config.toml
dataset = "short read English sentences (LibriTTS-R)"
spec_augment = false
shampoo_beta = 0.95
Rows from block 4 of a small CTC audio transcriber, named by matrix and row number. Rows with one number belong to one neuron. Each number is 128 + 24 x the weight over its row's rms, rounded and kept within 0 to 255. All counts start at 0. Numbers have three digits each.
After each neuron's rows are labels from the 100 clips, of 14976, where the neuron reaches its largest size: "loudest band" is the band of the loudest frequency at the time of the peak. Only what is clearly more common there than usual is listed. The data: short read English sentences (LibriTTS-R). In brackets: how many of the 100.
# gate: first MLP gate (model.blocks.4.ff1.gate.weight, 1024x256), inputs 0-127
# fc1: first MLP up (model.blocks.4.ff1.fc1.weight, 1024x256), inputs 0-127
# fc2: first MLP down (model.blocks.4.ff1.fc2.weight, 256x1024, transposed), outputs 0-127

gate.99:141151109086140142177119143078143118123148088143111087141105099139157100130141130139120150123095180145129097118104105175142092121124132121122167103140148069099116141167120103163111126149100116125179144131110147093133092148133117126135164152139157105130111118115127127068110114144157121122078099133130142123125131115125141109124126167103171096139154065133120138118145122106147132136146
fc1.99:126112166123121123080181151159106134124114114099127143084083157121133122101161165098101140144153122096136141122140098154129132145139118131131097172141119155136139132104163142133141116104116142081128096113148121136142135114095093130104113150129132105153150145158120113147100102113123092149098144118179107162110111153156141110156123104123116119111121164118123064178089117140098149131139
fc2.99:129195118118143133120099095133152131127161156093112121107092134149126120120100137144116109119106141151138102151078119057151114134158129151091133142134153192084158145168110091127164109188121151107151141149166105098134154121131135111133161140091113090107114107117138143115119174116100144114114111123105158127146085118102127121150130138100106141128115166104142108165165074091112149125153
loudest band: 500 to 1000 Hz (50); 250 to 500 Hz (26)

gate.287:135110094091099140096092112081131117104137144103139143119066166101100162146151105094123125140110109144144115101123113153115119119147092127138145126109182172147153112146128073121125083160075136141135097152122142141132105180151143110147130119140151113137143115120155108126140129202145170164104106160130148111092087093161136052134083136095139131125109094121126112146112156175152140118138
fc1.287:173157101132163138124138133165165139163075095123162115129139121146122080150134124141129136131160161136080120131089146125090151078130158099128105116169128082090120153113104144123095153132091116179151102115135150134121095090088133114099146126131131125093091178111138110109140137152122137124124141112165153134155151135128101160144171120160074164119152114118147149139117107128074098067138
fc2.287:166083155130076144129099111100108170154149103132140114087108134140111175129106118132086136147119134180114090148118095092130125134174087153142129105127088133112130146121132142045094088141119131143160093146127173160150144113142111109088124097165134132154134074132127141152170084132152148136181169105128126111185120113131093146134113165115160113132119160102139179140165147143166122108109
loudest band: 2000 to 4000 Hz (28)

gate.392:128107169132127130130113149143153198169134138144161167110155140094133131119106171146131112130088124127105096142139114155138145130115185108111180140147127113138138120126162137115141157129101105114148172105107128110148157129128102103097115100136137105126128132122108138148122111144104146142130137126156121132101164131136088140117152124086103105100111077085134148152087120146134157143139
fc1.392:162119142124113105156114122130123163135101133121108181132119096132113145121109135128146094124126120125122152114097127123128123162116115142155098160124126145126128108122163149154168181128152114109108092110126106138107140126146093134147116125131128132120163123132113069118134100169111110144162084164108181141127125142113094110186135117094140140175159142159133133144091105088131150141147
fc2.392:088175137154154118123090160127148143110124112115149136142128110146156145132136110157140160115143114099108095109129150115115095097156123137141093170125145146094127145159109149144103130081116120147112119111089120111084126100164115082131170110114164083173122139136156071130152117109140136108148136095154089130098134148149118157098168117111140135124098131123109135095150128146077095122115
loudest band: 2000 to 4000 Hz (29)

gate.503:163114124076126097131123158124101123143122139119123123124116112122115158127180122141091120144120111127129115140110089147082146107121154098117187086105163128170122110109119141144161118138130089167124109140199147082131107117121140150127100103117115113147141124120105095121116147122162132143090098130185113144139187144090174114114172108134116122183124141130111119130161173127124141132141
fc1.503:098107150109084112160138107139109133188100151143138123131118142158119113097127078150138182082115116131164136126175153097122106125157151134156165125154171153135121119153145151132126123127144112107112135135107174138156154136179134127130141146110111145140134158149109122118100106128103128115123159159126129129126145145163123143144138130176121141134129077090097130112142130116114060118109
fc2.503:121128123150130143136138091167098128077143135121100160130196143105093132110151160157142122179148144171133103139124123144130153173130118160134152106144088137099108131109123117190091127130156123111142161132122121126134107132130137119139166172127107137130121117141163081167127132103130149118151141157070101159106073120179137109134096152133159153149156127118117154114124120125128139132112
loudest band: 4000 to 8000 Hz (82)

gate.480:194138100143139133086115139097138103150126152119091148119133154096120129112137141094145171125146097113136138152152118148125136131121144111128137126105115165155159105155119122110104101137126159088136139125135098137117163119095117135184106137086092103121128104127114140103153135132142131111160128069172128113118164120126157097100144113098126132115084163121131068118158119123154171154088
fc1.480:125128115137103121107177164108106100112152150126095116134128114136159147147145132136116096154148124086088115113119126097137168085113116122135094094160136088111152116116151097167108122087103132180105141090113102120166105167122137113109120099108115112138096158151077114125123134128122101159103164148184132107111146113107160102158111150138157107140147100135172144157105101148132114145121
fc2.480:140135100137102102089123093135089136117124108111150142107162156114146115111097176173100150169122162128167132121117127147135120152109142105160102139111184119146119151100122117181113151096138086113111144128124121138153139115167129189153125124129077144119168114126137089142132132132170090143132119117127149114149145134135137119082082152137147127157122134103147109128137101117133095141139
loudest band: 500 to 1000 Hz (45)

gate.588:120104111117158121144084122127160137115112122152113130156126138169177133165126106128118101154131166117151118087124149131149100106106187137142102141121137104093114128131135143113198118140164121127110170137113110131082115186114132126115074127125107127127148118127125184136146104141091118151115122164111101153114115123090118104114128158090158144130109101167113148130135106116170177083124
fc1.588:113090129156128086167100112112103071141098150113093125147119102138120074130132111107117087129150078119140174110118149100105119138103126112112164115125127104134100149129120073121157152126089137129136150082158126142157170183127113127134153131131132134102128090111132127134138122083161123118125078173155134094166128133114142147158137102150123124106122078145138095153091142144130090111122
fc2.588:102145152138171128110126176111129093118144114098126125124124103102119085091135160200089124124154054115121147155114159077129184141110140094115099126117156116110153149128142141140141178130132104099096073149165109114098152165136083162109117174091129140107148154130142127129094147159099140158135120130094133096126123093150136118161128117132126146094144092139151134142135139119112116096153
loudest band: 250 to 500 Hz (36)

gate.612:153104177114104107138122125127100109129149108120098140125153116154156076105145139116152164186118103109155092136136180121174119156112144115124129152101137129092121182139125096146125131133125142091127160146105175127134124116121137122121172124122152124100112142137145106133159105115119103095111150056155132119106124139122114141144142109131090191099154129158128121110130174132118140125147
fc1.612:146093146128148120171128113079094135110099156137127174128134126062147101119124093118178138143105115166141167135141111142102177084133111118129162083144116172136087133161105177159134156163121107131132150141132160139114111105175123106141141146180096102150117162117123158055150096118069122137129136113134129079166168105133121174139125120087094169134124102112153089123136106146152168126105
fc2.612:048127146109120143096150101078155134120104139118169151129117147164102094116121138098082146065142103129144119134145175109104136145102123077086126116097105085095127123123118179112127108097125135141113137164164135124160126131131124136135162116126086143135101121108128108162142087122142169128137154148140127148127120186152106138096108147119078135133130096130122186157121146101112143116111
loudest band: 500 to 1000 Hz (58)

gate.657:140104127115118133137139128139167130137140093109152120143134177156165160118114145097142117128126106141088071126176145129096119146099098105100121125157147098108133153104122133108148096128146122130113114158119117166104137166096116097126109122105131162114113143149112139161122089125134138140087129142125099164121120112146120112156109157164124133146147123169151099111111123111151080166143
fc1.657:171120084123150102113109140093146158113093101124160154119097121136123183151111125098134152114104092137071153107131125119133123113124149165175150153116141117130170164111152109104113093155157109126082103160108110122107105115133135121092154112109115110117143141126135151158150141103094173130114133124164138164153160131148137120115144184138157144138126130095131158099117137128133109109159
fc2.657:117121140116111122111136159175184129117162154080110106143166139147112130189141130117096158089096134100128117108141162113121105105166086136105117102124117108096085111134118137140123101097153103061094099140146128180114136111099137116108142124104152161147088155169098148142136104131101122128120181094138100128090134172147124138107188125122113148088103159121137140095143130105153110176134
loudest band: 250 to 500 Hz (47)

gate.494:124090171134132110140155105112160131139086131125155108081122158100117099136143116143131156097071115141190145133125143137120120157161093114156139150120086121094168168146091129133146159117133142122134143118113100108144123130128104138112192148144069160150094161141184123131120119121151131137142126155118143107066144145117164120153146091145132097088137130129122112087137116157095158161128
fc1.494:138170132106149112072158106143116118132100128142076115121075142104135116147163132116128116149109151140146167150136119089115131181156133142144117142128152150144153119126117106147143104101117131119139115172154119131103109146091148098136127125112102095113147098123108139122133108127122111096116138153090111140164126129099163151152137122137112102141112123110136149142130128094052114125100
fc2.494:091130155161131143132169131062116152141175101147117142122089142129120136145127082155106157120114118151137121143098140128122109109127095096114077140127145080110152113127090146100172129166104168177122121116112099113162105143106123126099102113125132134095159079145091130118131113094137102155116132098174118145079095147128147129139100161155171151159092104092102112108113159139151133123116
loudest band: 500 to 1000 Hz (42)

gate.416:096128146141174130135160110106126105174126101112085097097124154115133134095110108100165127120082129154151120163161096106099135126127141112159079121133111131145125127117134090130128103134103154161134151136092106111126121130140136163114129120114148165146141112137137121149124140085136134140143151112110140111194101118082185151139149144098156090098118138105181134148063176101107151118105
fc1.416:120165121127125101085157125136156109159137113155149156094157135135169143157168160155185133144159147130130146145176138112129094103142123115139136133178174162170137142138151131163143137118122103124121087119099125113136158113107120111092142107109151094133167145165110113161111113174146090100120118156113145159121118117131124147096129107112120104138119101179111127140138118147119143110161
fc2.416:122133106156129101116123152149148175097115164116114175089133163162076132139145165149144112103136109137099111120137148119158148097172140113122152152091123080156082127080127148112106127169131096150129108136150144135105102110090092111160082127124157100136104152147094093130105152154097110123123174126146124142123184107135140143121146166123140067121142155137136097110112173134137159084129
loudest band: 4000 to 8000 Hz (74)

gate.173:138132145081107155108172151163144118124132130129134081158071135156101134113155115156094123158150118115136116119115113115173133129113122141167103118136121073112111162106146092142132150161125107112126114146147149104121134178139160164131138140133080126147162080147119164100137133140089103177119082119162127120135123125164100113125125125104164147142129118098136117178151141125104134152133
fc1.173:104119124119114120138158172084128109128161142076124138155119109157126168100149122141124130143210158117104137126120128118108150129112117111145097126117123123193111137152143116151148108146142102094139163141154186139151128180132180141133148166100145121168117124147128114132161148146084118144155153166139116138109138076109176128128111121122167166089170153148143123138118097112098106154166
fc2.173:109147091132122111160127074149154138125150078154130095091116099148151131140115135136124163203132127143130144152125150139158142122127146097138116132118107125101141124134152157138142114117134149115116157199124176151097149078105164124114112157093089111105159183151115144159142129092098115127099133142122153120121109097119137135096144130137128116141102153095168141169130119156162139155153
loudest band: 250 to 500 Hz (48); 500 to 1000 Hz (26)

gate.632:117119119098160118103130117131088170150153162145177127117158160150142140127123126114133143175147149154147118102118110112124113111135157136064112086111144143110125126113156152137136126104094078128125104137121115127108154151090124117136089124155130156145125157074128124098146099145182108135126090094090119175106117181170129131110075199125119107137137149142100118203095131131122124137133
fc1.632:123114155125135127119124174128116112134130150182099092127094143134159157127138131103140135142115095135148138124101111119107123116076121083153104115098143100135087118117134147113114135138182100148128140108150121160085112146110159110132121106137095109138178151149100123131127150117127165086114110155152123106157168112156167145117133120170137107196117114067104133155116141116153106152165
fc2.632:158127121135162117131133119092118134119127099107103133174134117143141145099114117126088156135125162154150150127129128128146119104123093130102116126169143132116091127122110115110130124160191131105130094121152123160149102190142156103130170120122135102140121107154153156119155142145140140089121099144182104149135086158171126132118182135137118179129104149186125130122180126175159111152130
loudest band: 250 to 500 Hz (42)

gate.384:157090114081115126148148100128117111115139148137178154108123102121148069133137190117116151103145120115122126111097101084131110119095112122063145168111086148076158108099127120124097107112116132157147111165123118157106126144114154137164144154095174148112120109123105167103158149137139110114107086129129117174090086131104161132102149082124147165120186135179138127128106114142139134101116
fc1.384:143127105097146154091108102144146129118167134084154101170154101128144140144142135128076127132173127121133135137098114161140087133140124140111133120146112165111125131092141157166139075098141128129132146160118163119074128154115138104093106154126118146146164146124088172114063101127118146126133095109129120150130125134137133110075132141136149129117118160114138155135091117106123109122092
fc2.384:110145148120141093138168134112094134106134111114137101147131141074094083122111115146130125145099112062135145142133147127116141074136126143175122100103139158100136142124164098155155075081114120142122130099117141115132112138142139158123142194097105163164109092130122087173163138118144146165162102136093121155133103113122161091126116128127146136092124138106089112136145138110128167111111
loudest band: 250 to 500 Hz (29)

gate.566:119136131092140162113150140105174125160132151076117168123104118124169204145146148097100137101173157121154069112187102104121089121088136139110086151125111158098143159127160121131152117139149120147150145110108124133102094112147132148161129139118134148156153142163137151144147160074104123098120157143150156145116114115130126145123115090124138116147189131096111138087129098131144160144145
fc1.566:118147160134098137128113145150121127102122112111202133099150095122138101082119103122145098145106094167121118158149136115124126156138147120143122164152143190104146154114106127140099126128113098156122130097124187114151155119129109119114147082185137140097096138117186096140100141161162150136148100095097135125171150133123148145149135113145128113129130121168135146131129117093115126117096
fc2.566:130120144159073109114117129168135133136125100118136111145162140144153134140128114093113158143130124147143099144132123105150135142080117158108104127152163121116072141103172189136116137080083113123149110120138098121088114148148110136100152121112088133134071141150097153172108151163134118108146096120137117145137130113088129121142157126103145149124159134104145138133092141143101131161158
loudest band: 2000 to 4000 Hz (78)

gate.154:144121169082183132169120151147139138123132146133143135121142147130144132143146099133105102135118130120177111131154080110108118112078185118177121144124121098172143151148110178100104105137151090117134098162125124110122174125140141127149125106121123099148100161137120151134153150164102119090098132160132128145127086137119143105117151139137138111085156156152130166101161111131167136115114
fc1.154:116136144095150150118115119114133138111127114095101090131160142151152137127179176083131123134099153112120111144131102119141149122114170110156120128199118115150155110130144120169122135107118132134111142124138131105129196133153102113179089078126125139079117155116142166157163158157118123153094162145116157093114107142124129131085146190127160119107154156171123165139118062193172097151115
fc2.154:125139141123092117110096127093141097146100132109110130087111149111144143143111118101132123144133103096112153100135088149114141135153189079123115171055139118151111103147111171118184168136138155115119110106116119138131116142126151152157095111136132130113128113143141133126182166111088114127126091151117124096121128137118165114147162151085112119111152121115129105153178091099103177116110
loudest band: 4000 to 8000 Hz (64)

gate.573:098054106136154167159095149099133107132110143145159136086132147166169098135114143132112133132136111099114133164104131137130130116108123166138141137124109155131156095130144159115173156140112148133164124085152140142136132129178139100111145148128104116182159110086144143111104095118124135120143064173125144118115132119143121148129114123099130145138145057137151088165132140171138137145175
fc1.573:077105132134162130150103110141125112093094120164119124113134142125115168134056144107156125121106152105125123135117118133140144156118168120129121164136097123143176098173174133102128081112142184145194150114119112109157178144129155126134154120133152107139092128092108133120140110122151078140114129112128149142158143113118134082150148128107192157106120115137122093181115104106148114091107
fc2.573:108140168117115132158157121149126159115102110138123069121083193133146067148147116141110133131134082167141123102099125134157143132149119142126099096159104113113144121121120133137157101137108111104119164143138124118160152111147131128120162203144099119144137123148139144162146097138149122126140107166110130092115163123086111107155089094105124143121135125144103123104090131112077127115130
loudest band: 4000 to 8000 Hz (56)

gate.148:118134146138137141106138124158159169146124108056127124121160144143117123128137140134153113133131095155119143125142128140102105119181152089090123128105097170121124102108099152138101134103138089089120071183161127113119144094121087109161110126144103101134129143107125146102113159140127113129158117127157173134184114135132140089109103147125135095134119107143136131055150136186095165099144
fc1.148:168187101144121059112104127108114077130143119079088137181102114140097123116109106184117131132109128167090125130149112146139113123137098202133158125126133140104135138102156060153120124111119154179165140162148150125105116144151159115126131174143101114134103117088118134108110134094065142105083146144106107132147126150134136078114159158118123169142127112091136137164146120124147094150102
fc2.148:128141175152154137097147107168147106127104134130126148096098132097150142154086187150132138094151136111145119113122113088131132139153118159145166144165128088153110095106150142095106164144108107167099113107169109114087132071131132118088160155144131124168115072092121150096106121178137164149128113116111149129090114114104138098153129157101139170137138158142133113158142143115154131146148
loudest band: 250 to 500 Hz (39)

gate.614:123109145111091157123080144135130178133114133085118115118133157156144098120090128149180141094113124100131105138108119125134137103125134115096169120136113105148127174124142146104194143121144099102127136160094102102120117149088134080149125111125132119150107129153153133106107137108172132105135105113117104128125141112124172084122111096095128141127150167142095152168099125133119104148130
fc1.614:153135146136133101114110141097095143135136177112098167169144112145084120111114119162181152145107101118115141124200174168137125111163172146120088155070172143137130138107114155170123139117137099092111146153125141135103135140140157133112163141134167155182128125136144153137165104167113126143117136165104125178161139139101106122105167148115101109113129122164131112156123106139157135121135
fc2.614:160151103165135109132154086163134120128129160124124126137089099128090118156110122138147113107137132123145139148142137124138137141114114154111124132115169139128079087104122166115100096161119175129135112066124158123123100117153111141060108079108123151126115164134135093159105127116159138123114166102115151096169143118140129178169150135069119136078160157130125142086154162131127113112147
loudest band: 4000 to 8000 Hz (51)

gate.246:169150101156117130139143111084145115124141128098171141175145117167112135118139124139108112117128133104146122132100148163106104130098085087116168122114132138105142137098128130134191118126135118112135155095119058128116148094146120156119110143126125115113115130080124135127177153145123126134126139124150122136133071139141127134097166100157145128078137192097121159156103128119083141137155
fc1.246:148185141110092133125146146146138098139124099043134140085129161169119128116136142121111105147147095127161120121120123103121097150129124124124135104151127126120092121139101074135147170129120101100098087108118070114150117137107162165091091110125087095082133105112128079135120183160114169144123119095135149163168099151122151114120095093155106107125139122152118141169148129189107126115128
fc2.246:115128081110157120146118143120154102106111105171137121137100122140118097142092115163150136159154167149120126118163077141134139141105143151141118148153111106100152114092132122125160099126170129136126146136153181120083118165147108145097156115160120114127117119155145106083082122137102096130105134128125103136131148179117092115117132119069118090114143111134151113158110116123154162130102
loudest band: 4000 to 8000 Hz (57)

gate.705:137153124111179096139191100127130096122152134148169114128170110144116112102131119117152093129134090120131122173109099147146125145161097162127123112118135125127134101116102115116128131120161140139148145159147161126115099127123153141172124086120064133167124106139084110118123131111172189114117118139088139138138090140095195124083171095090120137113118121182106141169164104094132103117118
fc1.705:101130144100146139156116080112124125134123134111139151133103159088106132083118102130136141123146121125123140151124166098166135113112143123143124133149138154145127123138139101095115078121148088137105110130175090143101090165162116149134113147148111161140062125099152148167135132119094107153157144146135129134136121147156157120151097101126150168114085141138146124103076125118064134109119
fc2.705:137097086155139102154157135129155119172128168126138101127103140129099140131117190130140122133121160133153072122112118129122074133110137106090129145125109111157130095158138173119135119105132099120108169123117163124109113162195155100124148155165111165150120135147119127136136151105149140126097129154100135114132103161130106184120137112130084134166115109114151085146106125127132118103100
loudest band: 4000 to 8000 Hz (88)

gate.690:124101119127149134152081113144105091155154134130121136157155118100153128124161100142132131159107112128105172145125107105096130110099150140126121080086138130161125157112147173120130112074124163155114123151120078141124129095117124100114119116125118117161194145117134152111160142131099157139145116164112135125140106097166092131145107149125142121110156085114145143132114131118142121114069
fc1.690:129098115124123164127061115161109123143139144110134097177160150093154138137131095109088102132163133126101168147110118137115133067085131128107122099110154133157114154131170187101148118102110139130118159111123113129142123112101139116091100106152127123147135112162121131126170131098135145090144107123121107137188099113133084091123133158129106102117123104136142145118117135128136150166115
fc2.690:114136108109127133125094108140129103160123130126136114160160130134118109127097119143122091109139110134158146151182071101134110101135164149157120102127141125123112116149139179142146116102158126155127155138182151087130105125121123134117080138090107164123138134062100160122144131149149113152163103070141125083155119098124117064137112107144109160113105106108116182140155169125122157097154
loudest band: 4000 to 8000 Hz (85)

gate.54:150141120080168109084106132126159100131140120125142143169135105125122088164146168162098112092165148107109133112178125143130091120136162101127140137083165104117167149116171141085133112112100147122129107140110132152186099140114108101128127082140107080062133145096148079150166111097151119105094141083145132150156102108137086139101112111196109117127129112156133112146109141123162094130116
fc1.54:116119157171143152120065101157133134123127168122140156115128117130134082134108116146129128122069147089117104095105124108108115155147132104136127173118109165110133097163136127135126085128167127125134104160128119132138181144106116112135137119118139121093143133119120121108164110141155096139142138075180101104143139078127090133100147143126144116172155129159155143142139187103128131117143
fc2.54:119148120125146124169117094164149118140104143110120102137102082127131107110126121137106135152113121154112087146126118114110072115083122165111142124116121130181110137103129155151154145137152089150081112196123155136117159189109098130113158109130146173089141136128078171133142126079130115149144164141119122157113119128154146144176114120124129105137107116142145120143083158100119144089113
loudest band: 250 to 500 Hz (36)

gate.390:161138118125125127105090102120084133119143143083111084142131139114128115132136124117122128136121127168107128120089140148131127158130106099115131142113124092166089121038138139124086142138107152179121120104107124121133127132116125124118138172118148158129106132177152105150108150133091082189135137143125128130152154158106104111125129099087108072130104166116160115118104118141109131107143
fc1.390:120122143150087120155119133122139113123096092126171157136092124149154123173171147125143137087103091085143114147122063111140185097139153126172111141184160145085119132170114126114117136115107116094115136132105129124118131158162152093157130132133100086107112100115107130079130137114163148060110140119083128170128112096156138180122160117171133187101124127143105160179139115127145133151119
fc2.390:146081148121155124106151150142086141114113133155089117123189142136100136109113138109128104133103157112143123107110126122149116143137114128166151149098129130090095111117103114102123060111167112136134114110217100169156115170129088118095126121123160132122074137146206126141160129122140108116142112115100108130114128082130123149109123108147120088128106105131118154107134117142111140101100
loudest band: 500 to 1000 Hz (39)

gate.256:135135164130103141127135118138134129137183163115166142105120099139108155139119104136116088111131138057146173101072167127141136115107162163134139094113154118136145111141104091136156152118116074136162096089106095135164132152067147135103123170129121104142147099156132125097104120151133092121140133096155150132147147074133124164134150133109136159134102111126182127121169172139148165114167
fc1.256:131113118143131120092141101126128167165136159099091160107132127125146088116118135101144133153130144127125139143107141150122147155107100076119129106148136133110174103144139122129112111162139172084132149123144124150125079098120115136123137096110129134119169182142084149144118119113079138104130170151091082124097171132113118138111145136133133128069115097143108120109123108119118118157159
fc2.256:139132146157146116094143145105132111145126075123111137076207117146108067117096130122101114139082124142160132096141111094140122093163149132149061128145158108116142153069177088085155122159149178142150103130119148178100135104106103174081151105134093128134077112134099147163102091141141122126120113128140097100121123131134099147131144184113128118156089110118153103099132075121112118107119
loudest band: 250 to 500 Hz (37)

gate.555:112132137123087114188132136122121126121154161125138171124148131153141127130083155152164148135151173125082121169119077128105110144143142135142156173123151124087146111157135138067129103085119131115073107122110151085117114108149142094094126161097111116111160099124104142104152139125160109086082138124112107117139141147110099147119137119170135108124109118197132112145114085135096156130125
fc1.555:130101104114140163126160167134114127126120136130152117111134086133141139136132104111151115141125146142086135104130138112125149148151137097161106086191102128108146160096086169139137077089139173176135142088136120101071134126103077138126106101122125168129124115097142146111176095128121127151122080135121115127108106128152095101110126127128095152082167080110142142163141141164149100156141
fc2.555:121135138147193114167120088152136153161158116143189119142182094092168096129119121149142093140109102121164140140112081122150158124111155145103135126133082123100126101115102135120126128109102166122155137166136156110157149126129156135155132082121120144113111112150142129115146145119103140110143128150154143136132136120094079052141101157090125080118154115122121076139140136155099133142143
loudest band: 500 to 1000 Hz (41)

gate.32:186111162094124114148088158122148106139100138189133112176146153132158083132103138122133141091111110150164142140142115095136131131104128116148187162115115090125141119129109154133169155145104120137119163136159114133164111123147159114181151127143148101104133137145140130106145115113116146173185144125105109120093120113099132163158147158127127115159122161156095113127161154109076116111140
fc1.32:074114115188101109118150105127123153085143128080103133094128103142162122108146117112148104160162124103099113107140111173126129134138111125141094109151154138105154125100151122145066105154124114101136125131117155147089128084145128141090103171139128177156122166112129132180109130145102142090105080128172149153178166150121118106099115113152120091102082085127141129128109147150172125100118
fc2.32:141099099093088117120125111123120153133142102127088151104120115139102145156127106116150160148126109130090098115162150151084142088091067114139102095140114138132113117072117132129133124096123148125152108150175153120137125084170150154131171132132129113124103142089126147108135107101135148127137126203107129139116106104164134146161081172117139112095124155101094121132128128171115109144118
loudest band: 4000 to 8000 Hz (31)

gate.113:129112100130176164137127135138119145116105121143122148164153152131129085114127159116098107151138120131136123124170112134119137136118143134136103127078128115127125176061122137138073100151089135109139111134138158109138095133103126113121131103128152128126093096115094156164131171155139129124142108161112183119141142151145154113155119097144122174106129150142105120115092096143158138160114
fc1.113:172165104124150148142142142148116099119149104104139133080143146154102093128144104143126138127129154089115103118107113106151102099080163131136188108197107092085202177140119120139163099077171143172144143134107144134160144096133121126114159117150122111128172097135144141096116134149133119064118116137149129075156121129118156131120132125114088114121125151091122153133150144115145152129123
fc2.113:111107103146150111123116159111112133133138151118158159148086136145102097095111175141109129114143136149120140130125147096131135124153113119168101129119201139151103094152128151148160133134120087119114138145125169128084162122126126131111116135095119162114103150108158143162127125138146093093143111149141125098099152152120101120164150109093136151143112125133139151127120153116142125147127
loudest band: 250 to 500 Hz (25)

gate.221:112141105110126140142144093152072151177135149130155088134146116149156149155159138102161107058108130122158116145140130136092128135103115127166117130111107112171099175075148125098109139115113092115143162131147134105126132183157173122141121182113142163160145118098179099124116140117136117150159088170088138109149104166134115132110142119165097160125119108131158129136161166167131159122163
fc1.221:156139144145100113110131104169098120146120129131093135131156086100150093164149138166145108098132180121112157123123098114088137149149133147094132152080120143185149125109135118106166149145115150150139163140147156130182103146150110141106151125125134114127130105100180101144120115122132160152120161145133077119149107124146108115131139157140112090080110145148118100117158133131112134098149
fc2.221:149124152117117063157091160144120126163085125160171104100145132133169158082106133119109113145129129096167126171115120114131101156147164132171102123166146128148102153168130117141131194117147116155129132128139157112147109139134139127131096124087108160156097135119154151118091142137116176137149139104127127086141131161137150135127114144106136127122141188110133131118147150110146124148147
loudest band: 4000 to 8000 Hz (32)

gate.508:147093163127102140143105132131084100162139166126185115135144127078144177114101136124163145127107095099159136136154115150147149109115128163105097143170146176097096125126134173132087142150149110103091095137124122159125120115094117178160122124104131121128091144128152144109130131148148081131155145058130164136125102106116142139142115110114142156112156163105106089115126128140167148130137
fc1.508:125153193077106133108100110079139132162161114120150120101149106105142123099162104109127144117154072126089091156139119107112133128146133165154116143135100126162125121157099123161113124173135107079099127154096137133172164113150125127079177101089112139115123116107123160110140140125110071143149127109137089113118107112156114110102129142145143124103053085162129145147139115118143165141153
fc2.508:110123150162126100098133112082160147094107088121104131192114116085145160150133160149142093120111157112141135154138150079129137105129201120133152128130158139137148141107092136134154101125157160101120109113137108101167105084139111126090107114122121111099093134099143079086187137131129126119133136108110129120106131141134147130106160098159107118151123099132113119092120120131121124153141
loudest band: 500 to 1000 Hz (25)

gate.542:124135087118087133113119112101180107079111117169143127101132093132113128161119127132165078095138069140119126120127170166082103101113089101094146114137136134160141119147139131118117101147094183126166109137105144115126113118130119095144201171114101173119140126106163154111129108177149091120152113101100124172132120112128109148121133142115123157138113094125168156128127169107127154118118
fc1.542:121076112169137148171141146157160128152137114136137113190135156119203147097088140168128090123088095143124115171127118137109112158128107162160136178095130109143150162104135117111152132147118156149129082135148128120151073119127091061094091136138158104191149153154158155101135108099154150127092145105120126169115123163168099115105102153137127127106107124117131131159116135133138099139118
fc2.542:159139119151155092101151148135121137141103128151122162145162114150119096140116139137099111121160137141092133116128080131145115155137132084122164146170128092116105152174145124117123120151096110163106125124133131114132130137144114106122155186151162143127099105102144145130149114144186111149107181093089112124159110130163096208111119110094125102125082111119126137147132132109107147099122
loudest band: 250 to 500 Hz (28)

gate.258:123168131148112166171161143141120175125113130067103120083186124160101124115110106150145122130138175119116138158159145136120113167128071142140126110145091122120124112077146099138134180112150125131107102175100115125141109100144117136146142145122154110125130142133113144103126184106110150126094127149129137130100120095164151125137123146124117131129116122179149158195099114115155184127068
fc1.258:116123115169145182138154108120134129127143122087123181115200176161066124147111122126172124089111160118107118126157124119157059153103103113128127079122084154140158124093161106114111158115141143088104122135124112120128124103159125128158090144101198115097119139102129136152094134146117131115100146172139117130139123084157155128127115130127128092122129139142142163171096121130152160136118
fc2.258:097152130157110132122107137113140141108146113143070133122144165189106150131140133153155101106157169162138150115152133129116105133144128145120178114137137133170133156103161145137137128120143108099105113116159168103082149100111135148107087146130142155145144120179142077134139162166082150099112106148131161132124115081099121122143087149135126114143082139156121138152149175154130139090155
loudest band: 4000 to 8000 Hz (56)

gate.397:136105177121122106128152126120136106139134117116152131160164145129120109106143143169099109130093091152085123140138177114122104113161101121111097090104176093140148145140090083099114121179123136143128098105162152118151087104121122124156142118117126116106151125146134148157117158169133133145167186102091157128200166146128165123095115103149137153127171130117088130172111146132125100131106
fc1.397:119150121082147146126115152155141152129138129177129131137145141127163145072111136112138094152084147148160089133137120151095109123125125126104152097128126112140137100153127146051095079132130128118119138134133111106150106169131124142148165124159113141181100098073138125119079125131139171120085141133111112120101100177144144178117154112121155109123108124146099147162151101137116156103103
fc2.397:130130142135102127093136120159102107134114111109132151111136147136105105119130126082106139127156158117128143145168107100153111101134128167131205091115099124119123141133138120132112108142110123103127112177118116111112141146114103076153153146141107148177140134151116141100172120125090137167094116114120136102149100132094146122086160110114157177098147094119105108095132117113074169094147
loudest band: 250 to 500 Hz (67)